config.yaml
encoder_arch: "preact_resnet"
model: "contrastive image-text model"
dataset: "photos with spoken descriptions (Open Images, Localized Narratives)"
train_examples: 203450
image_size: 64
crop_scale_min: 0.5
horizontal_flip: true
rotation_deg: 5
tokenizer: "word"
vocab_size: 4585
loss: "softmax"
embed_dim: 128
encoder_norm: "groupnorm"
encoder_activation: "relu"
encoder_weight_standardization: false
encoder_drop_path: 0.2
encoder_depths: [2, 2, 2, 2]
encoder_kernel_size: 3
encoder_stem: "single"
encoder_avg_pool_shortcut: true
encoder_widths: [64, 112, 192, 336]
text_encoder_causal: true
text_encoder_width: 256
text_encoder_layers: 8
text_encoder_norm: "layernorm"
text_encoder_norm_position: "pre"
text_encoder_activation: "star_relu"
text_encoder_mlp_ratio: 2
text_encoder_head_dim: 16
text_encoder_fused_qkv: false
text_encoder_bias: "all"
text_encoder_qk_norm: true
text_encoder_parallel_block: false
text_encoder_inner_norm: false
text_encoder_positions: "rope"
init: "trunc_normal_002"
residual_init: "zero_last"
optimizer: "adamw"
lr: 0.00072
beta1: 0.9
beta2: 0.98
eps: 1e-08
grad_clip: 1.0
cautious_weight_decay: true
magnitude_pruning: 0.7
steps: 4600
batch_size: 128
epochs: 2.9
lr_schedule: "cosine_restarts"
final_lr_fraction: 0
warmup_steps: 230
weight_decay: 0.4
Rows from block 5 of the image encoder of a small contrastive image-text model, named by matrix and row number. Rows with one number belong to one channel. Each number is 128 + 24 x the weight over its row's rms, rounded and kept within 0 to 255. All counts start at 0. Numbers have three digits each.
After each channel's rows are labels from the 100 images, of 14976, where the channel reaches its highest value: "responds to" is what is common among them. Only what is clearly more common there than usual is listed. The data: photos with spoken descriptions (Open Images, Localized Narratives). In brackets: how many of the 100.
# convs0: first 3x3 conv (encoder.blocks.5.convs.0.weight, 192x192x3x3, each kernel summed), inputs 128-191
# convs1: second 3x3 conv (encoder.blocks.5.convs.1.weight, 192x192x3x3, transposed, each kernel summed), outputs 128-191

convs0.24:102134138116129074124122134115158051127074146114135144125119138095128082096138108094132115120145156129115175141120106114068118107148104116100107147160128120141089124112096139126104117136107126
convs1.24:155120171150161137116136123165113119116176135115137128166135092153124129142180151124088096128105128147138127088160099127141144126182135107128134131122154124126151128138109128097128183128139160
responds to: text has "people" (51)

convs0.51:150134000183149128118128133166152121148167131167131088125138122175141154144147101098145135122145151151149128118143167156097162119135106106147104095148144128165184111128153145121098128134157042
convs1.51:102106151139111096148110095101107128132138128124077132091128128100120134102128128152109146132121128115128125123128108155152106104077184048119120092115102122112127128113150153102094128128151136
responds to: text has "trees" (57); text has "grass" (40)

convs0.79:128176132121128080107153126121164128128126119116110136124136116161096138161116138109128128122142112088113123141136130093103160102079120141135083122140150135128168134151231140133113116155171149
convs1.79:128125133132081115115138148136134128132086093116120137128120107128128146088118117135128128116110128072102121109128136146127118169089171113102133159108111108132165095128138128113105128128118073
responds to: text has "people" (51); text has "standing" (51); text has "sitting" (35); text has "table" (31)

convs0.10:136105145109083114131150094149136141137148136120098148138145109146112146138100140145124138113125128124089116138136127124124109125108106167109117162111129189115115151144156146122111099128125155
convs1.10:146173147147083150099173149143147090130138093135091090138103116166141128135107127106124091120081133110117155110120112135118133129138128138132150183127127102128159095164150097127101170125126123
responds to: text has "standing" (56); text has "people" (55); text has "wall" (52); text has "table" (44)

convs0.118:111105097058138117143099131120046096103074147095101139134119149123106114103128101123144120098131148115148146109137142121150121168128137231142129151122134167099111124106136082107126128124124110
convs1.118:121140126164153125120159125173111117176156138145117110147133128191160128133082127108110129117125136126170126105137121134100158177177112134141138172154154123133156134143129136128128137152157121
responds to: text has "standing" (51)

convs0.62:209133118147118164123140138156143132143194137160166092124128143158130166147118128128104114116094156154120123121111144119090144097122118170103092114122141135137152140170132115146144131163187109
convs1.62:106111108137127101146115101130117128134125112119077148102128125121128141106147128128128156128138127101128094096128128146159118136095156113099128113108099128126136126128129173116119126128151128
responds to: text has "grass" (41)

convs0.69:165132069133138138123151149156118143123141128136131123111130107182114165137128135115162126150145134128125117127147107165084170122140154143133136141160172138127191128112168140134127109123174095
convs1.69:113128128128128128128128128122143123122107128105087128109128117121128116066163128156128132118126128121134132112128121128147119133110176062121128124111113130128128133128120131128046139128111121
responds to: text has "people" (44)

convs0.175:123157116156128108143128159097110106141104128166099133117118115163159124115122109132171153144159155116139124169123148207123121125149094121112141142166132165141141135153214131153130153097143080
convs1.175:128127128136100092128126128085162128083119101122128148149140117128116128128134128184128119144128131119138127140111128128128078127077198115128128089068114138128128105111100155121086123121059122
responds to: text has "trees" (70); text has "sky" (61)

convs0.190:128136089145155180107119119123125164156135117118147116122118115179128130152136104114102129138128163148128123148172134130137156149121152141122128095162139092141207163158157141118100139063147078
convs1.190:106128121128098100134128099130128119128094117128125128098121129119118108072142128156146164118158128145131123134128135177161128119121193101119141119097113143118128128128154147108107128130073112
responds to: text has "grass" (35)

convs0.134:117175116137116214111133111110121088115137137114145108129132138135070128152128131079170118159123083087128114148129142114132124121073122104107053132130118141163163140128155135127094132157160146
convs1.134:150144133157117131128137162145145128128128114128097132128128122128128160098132133130124128105120128123119140099132113145128097139119169097128135138099118122130176093154173131113129182118139118
responds to: text has "people" (52); text has "grass" (25)

convs0.52:186141113172138197110183121184121133148129157122178125139153123112112136150140125139138158107131185155106095150173168161106100095133126105121137114128128123160163160128132099140085128121141107
convs1.52:115104120128147072164116079128097128126128142125122128095131128109104122057185128128115145128133127137125088106107128120128087128103161088128128107091078121101128128128154174117123118117169137
responds to: text has "grass" (28)

convs0.45:112137127142185128147132153154161128159137162136173182166159150128143128134166148128164167130148171146157128154152139138128129138167167127159159143122125141142153142135143157144145131120128142
convs1.45:128128128128076116128128128096128128128082128116095128100128115127109084118107128128120125128128119121123128100110128128128128128128156086128128128118128128128128128122128128128091086128128122
responds to: text has "sky" (54)

convs0.4:151147153140105106077158128153128120116098156122100112117116103117133140143068133111116124116093099101125175157121114140137151124153127106133119226172128148120129152198193128130143155164141126
convs1.4:125145128128084163071120129086174131111066128122136156128152093129124148109115140147141124160150126158113124164129142097124130116112145094130128141126139128123138134092118129125048123118066125
responds to: text has "people" (47)

convs0.90:106135140104112099123128133093168110110102134117124132104108128083140095136120131127128123119085126148119191128134152128100108110108125127145129177106084118174132119144142172148039119048128135
convs1.90:131097132107139139118122125150124155078171120104174106152128113135090159152131128134137131167171099177114127115123147147118148123163113106131082129146171097154087128087113079145137145154136128
responds to: text has "grass" (29)

convs0.139:148108116124140215118093118165134099105128136140128093135119080119115127189128109098111105108118170170102137137142162104121096107168172135106122128121130128196166116113118128126116134113114130
convs1.139:129128101128108128103142105144128128128158128127080100124090117128128128102149109115118128128142128110128117117128140128122128141128128128091121128121099121137128120128128131124100118149183082
responds to: text has "trees" (63); text has "sky" (49); text has "grass" (46)

convs0.152:156112100120123177154110129135122112109104116131075130107144143139151139182112100135145151135108196112128102095151133072085116121053105131128111054108128098170158115126099129134109102118129089
convs1.152:161147105158169136125133132207099124142169133163128106131097157128123162155169089114148128128134100123128128065128145143123150131129127133113118128154130104151118101130175116152128126141193131
responds to: text has "grass" (34)

convs0.124:116119123145128116128139137149133141137141123127182148155134137151150069103157213123118120112124142134128116140144123136122170116157114090136164124140158142128164180113132150128112128113114140
convs1.124:103128146128087128107126128113128128128063128116108111128119128128120128103114128131122128128137128137128117128128130086128128107101128084128128128128114128128112118128132125128059073128104128
responds to: text has "sky" (73); text has "trees" (63); text has "buildings" (35)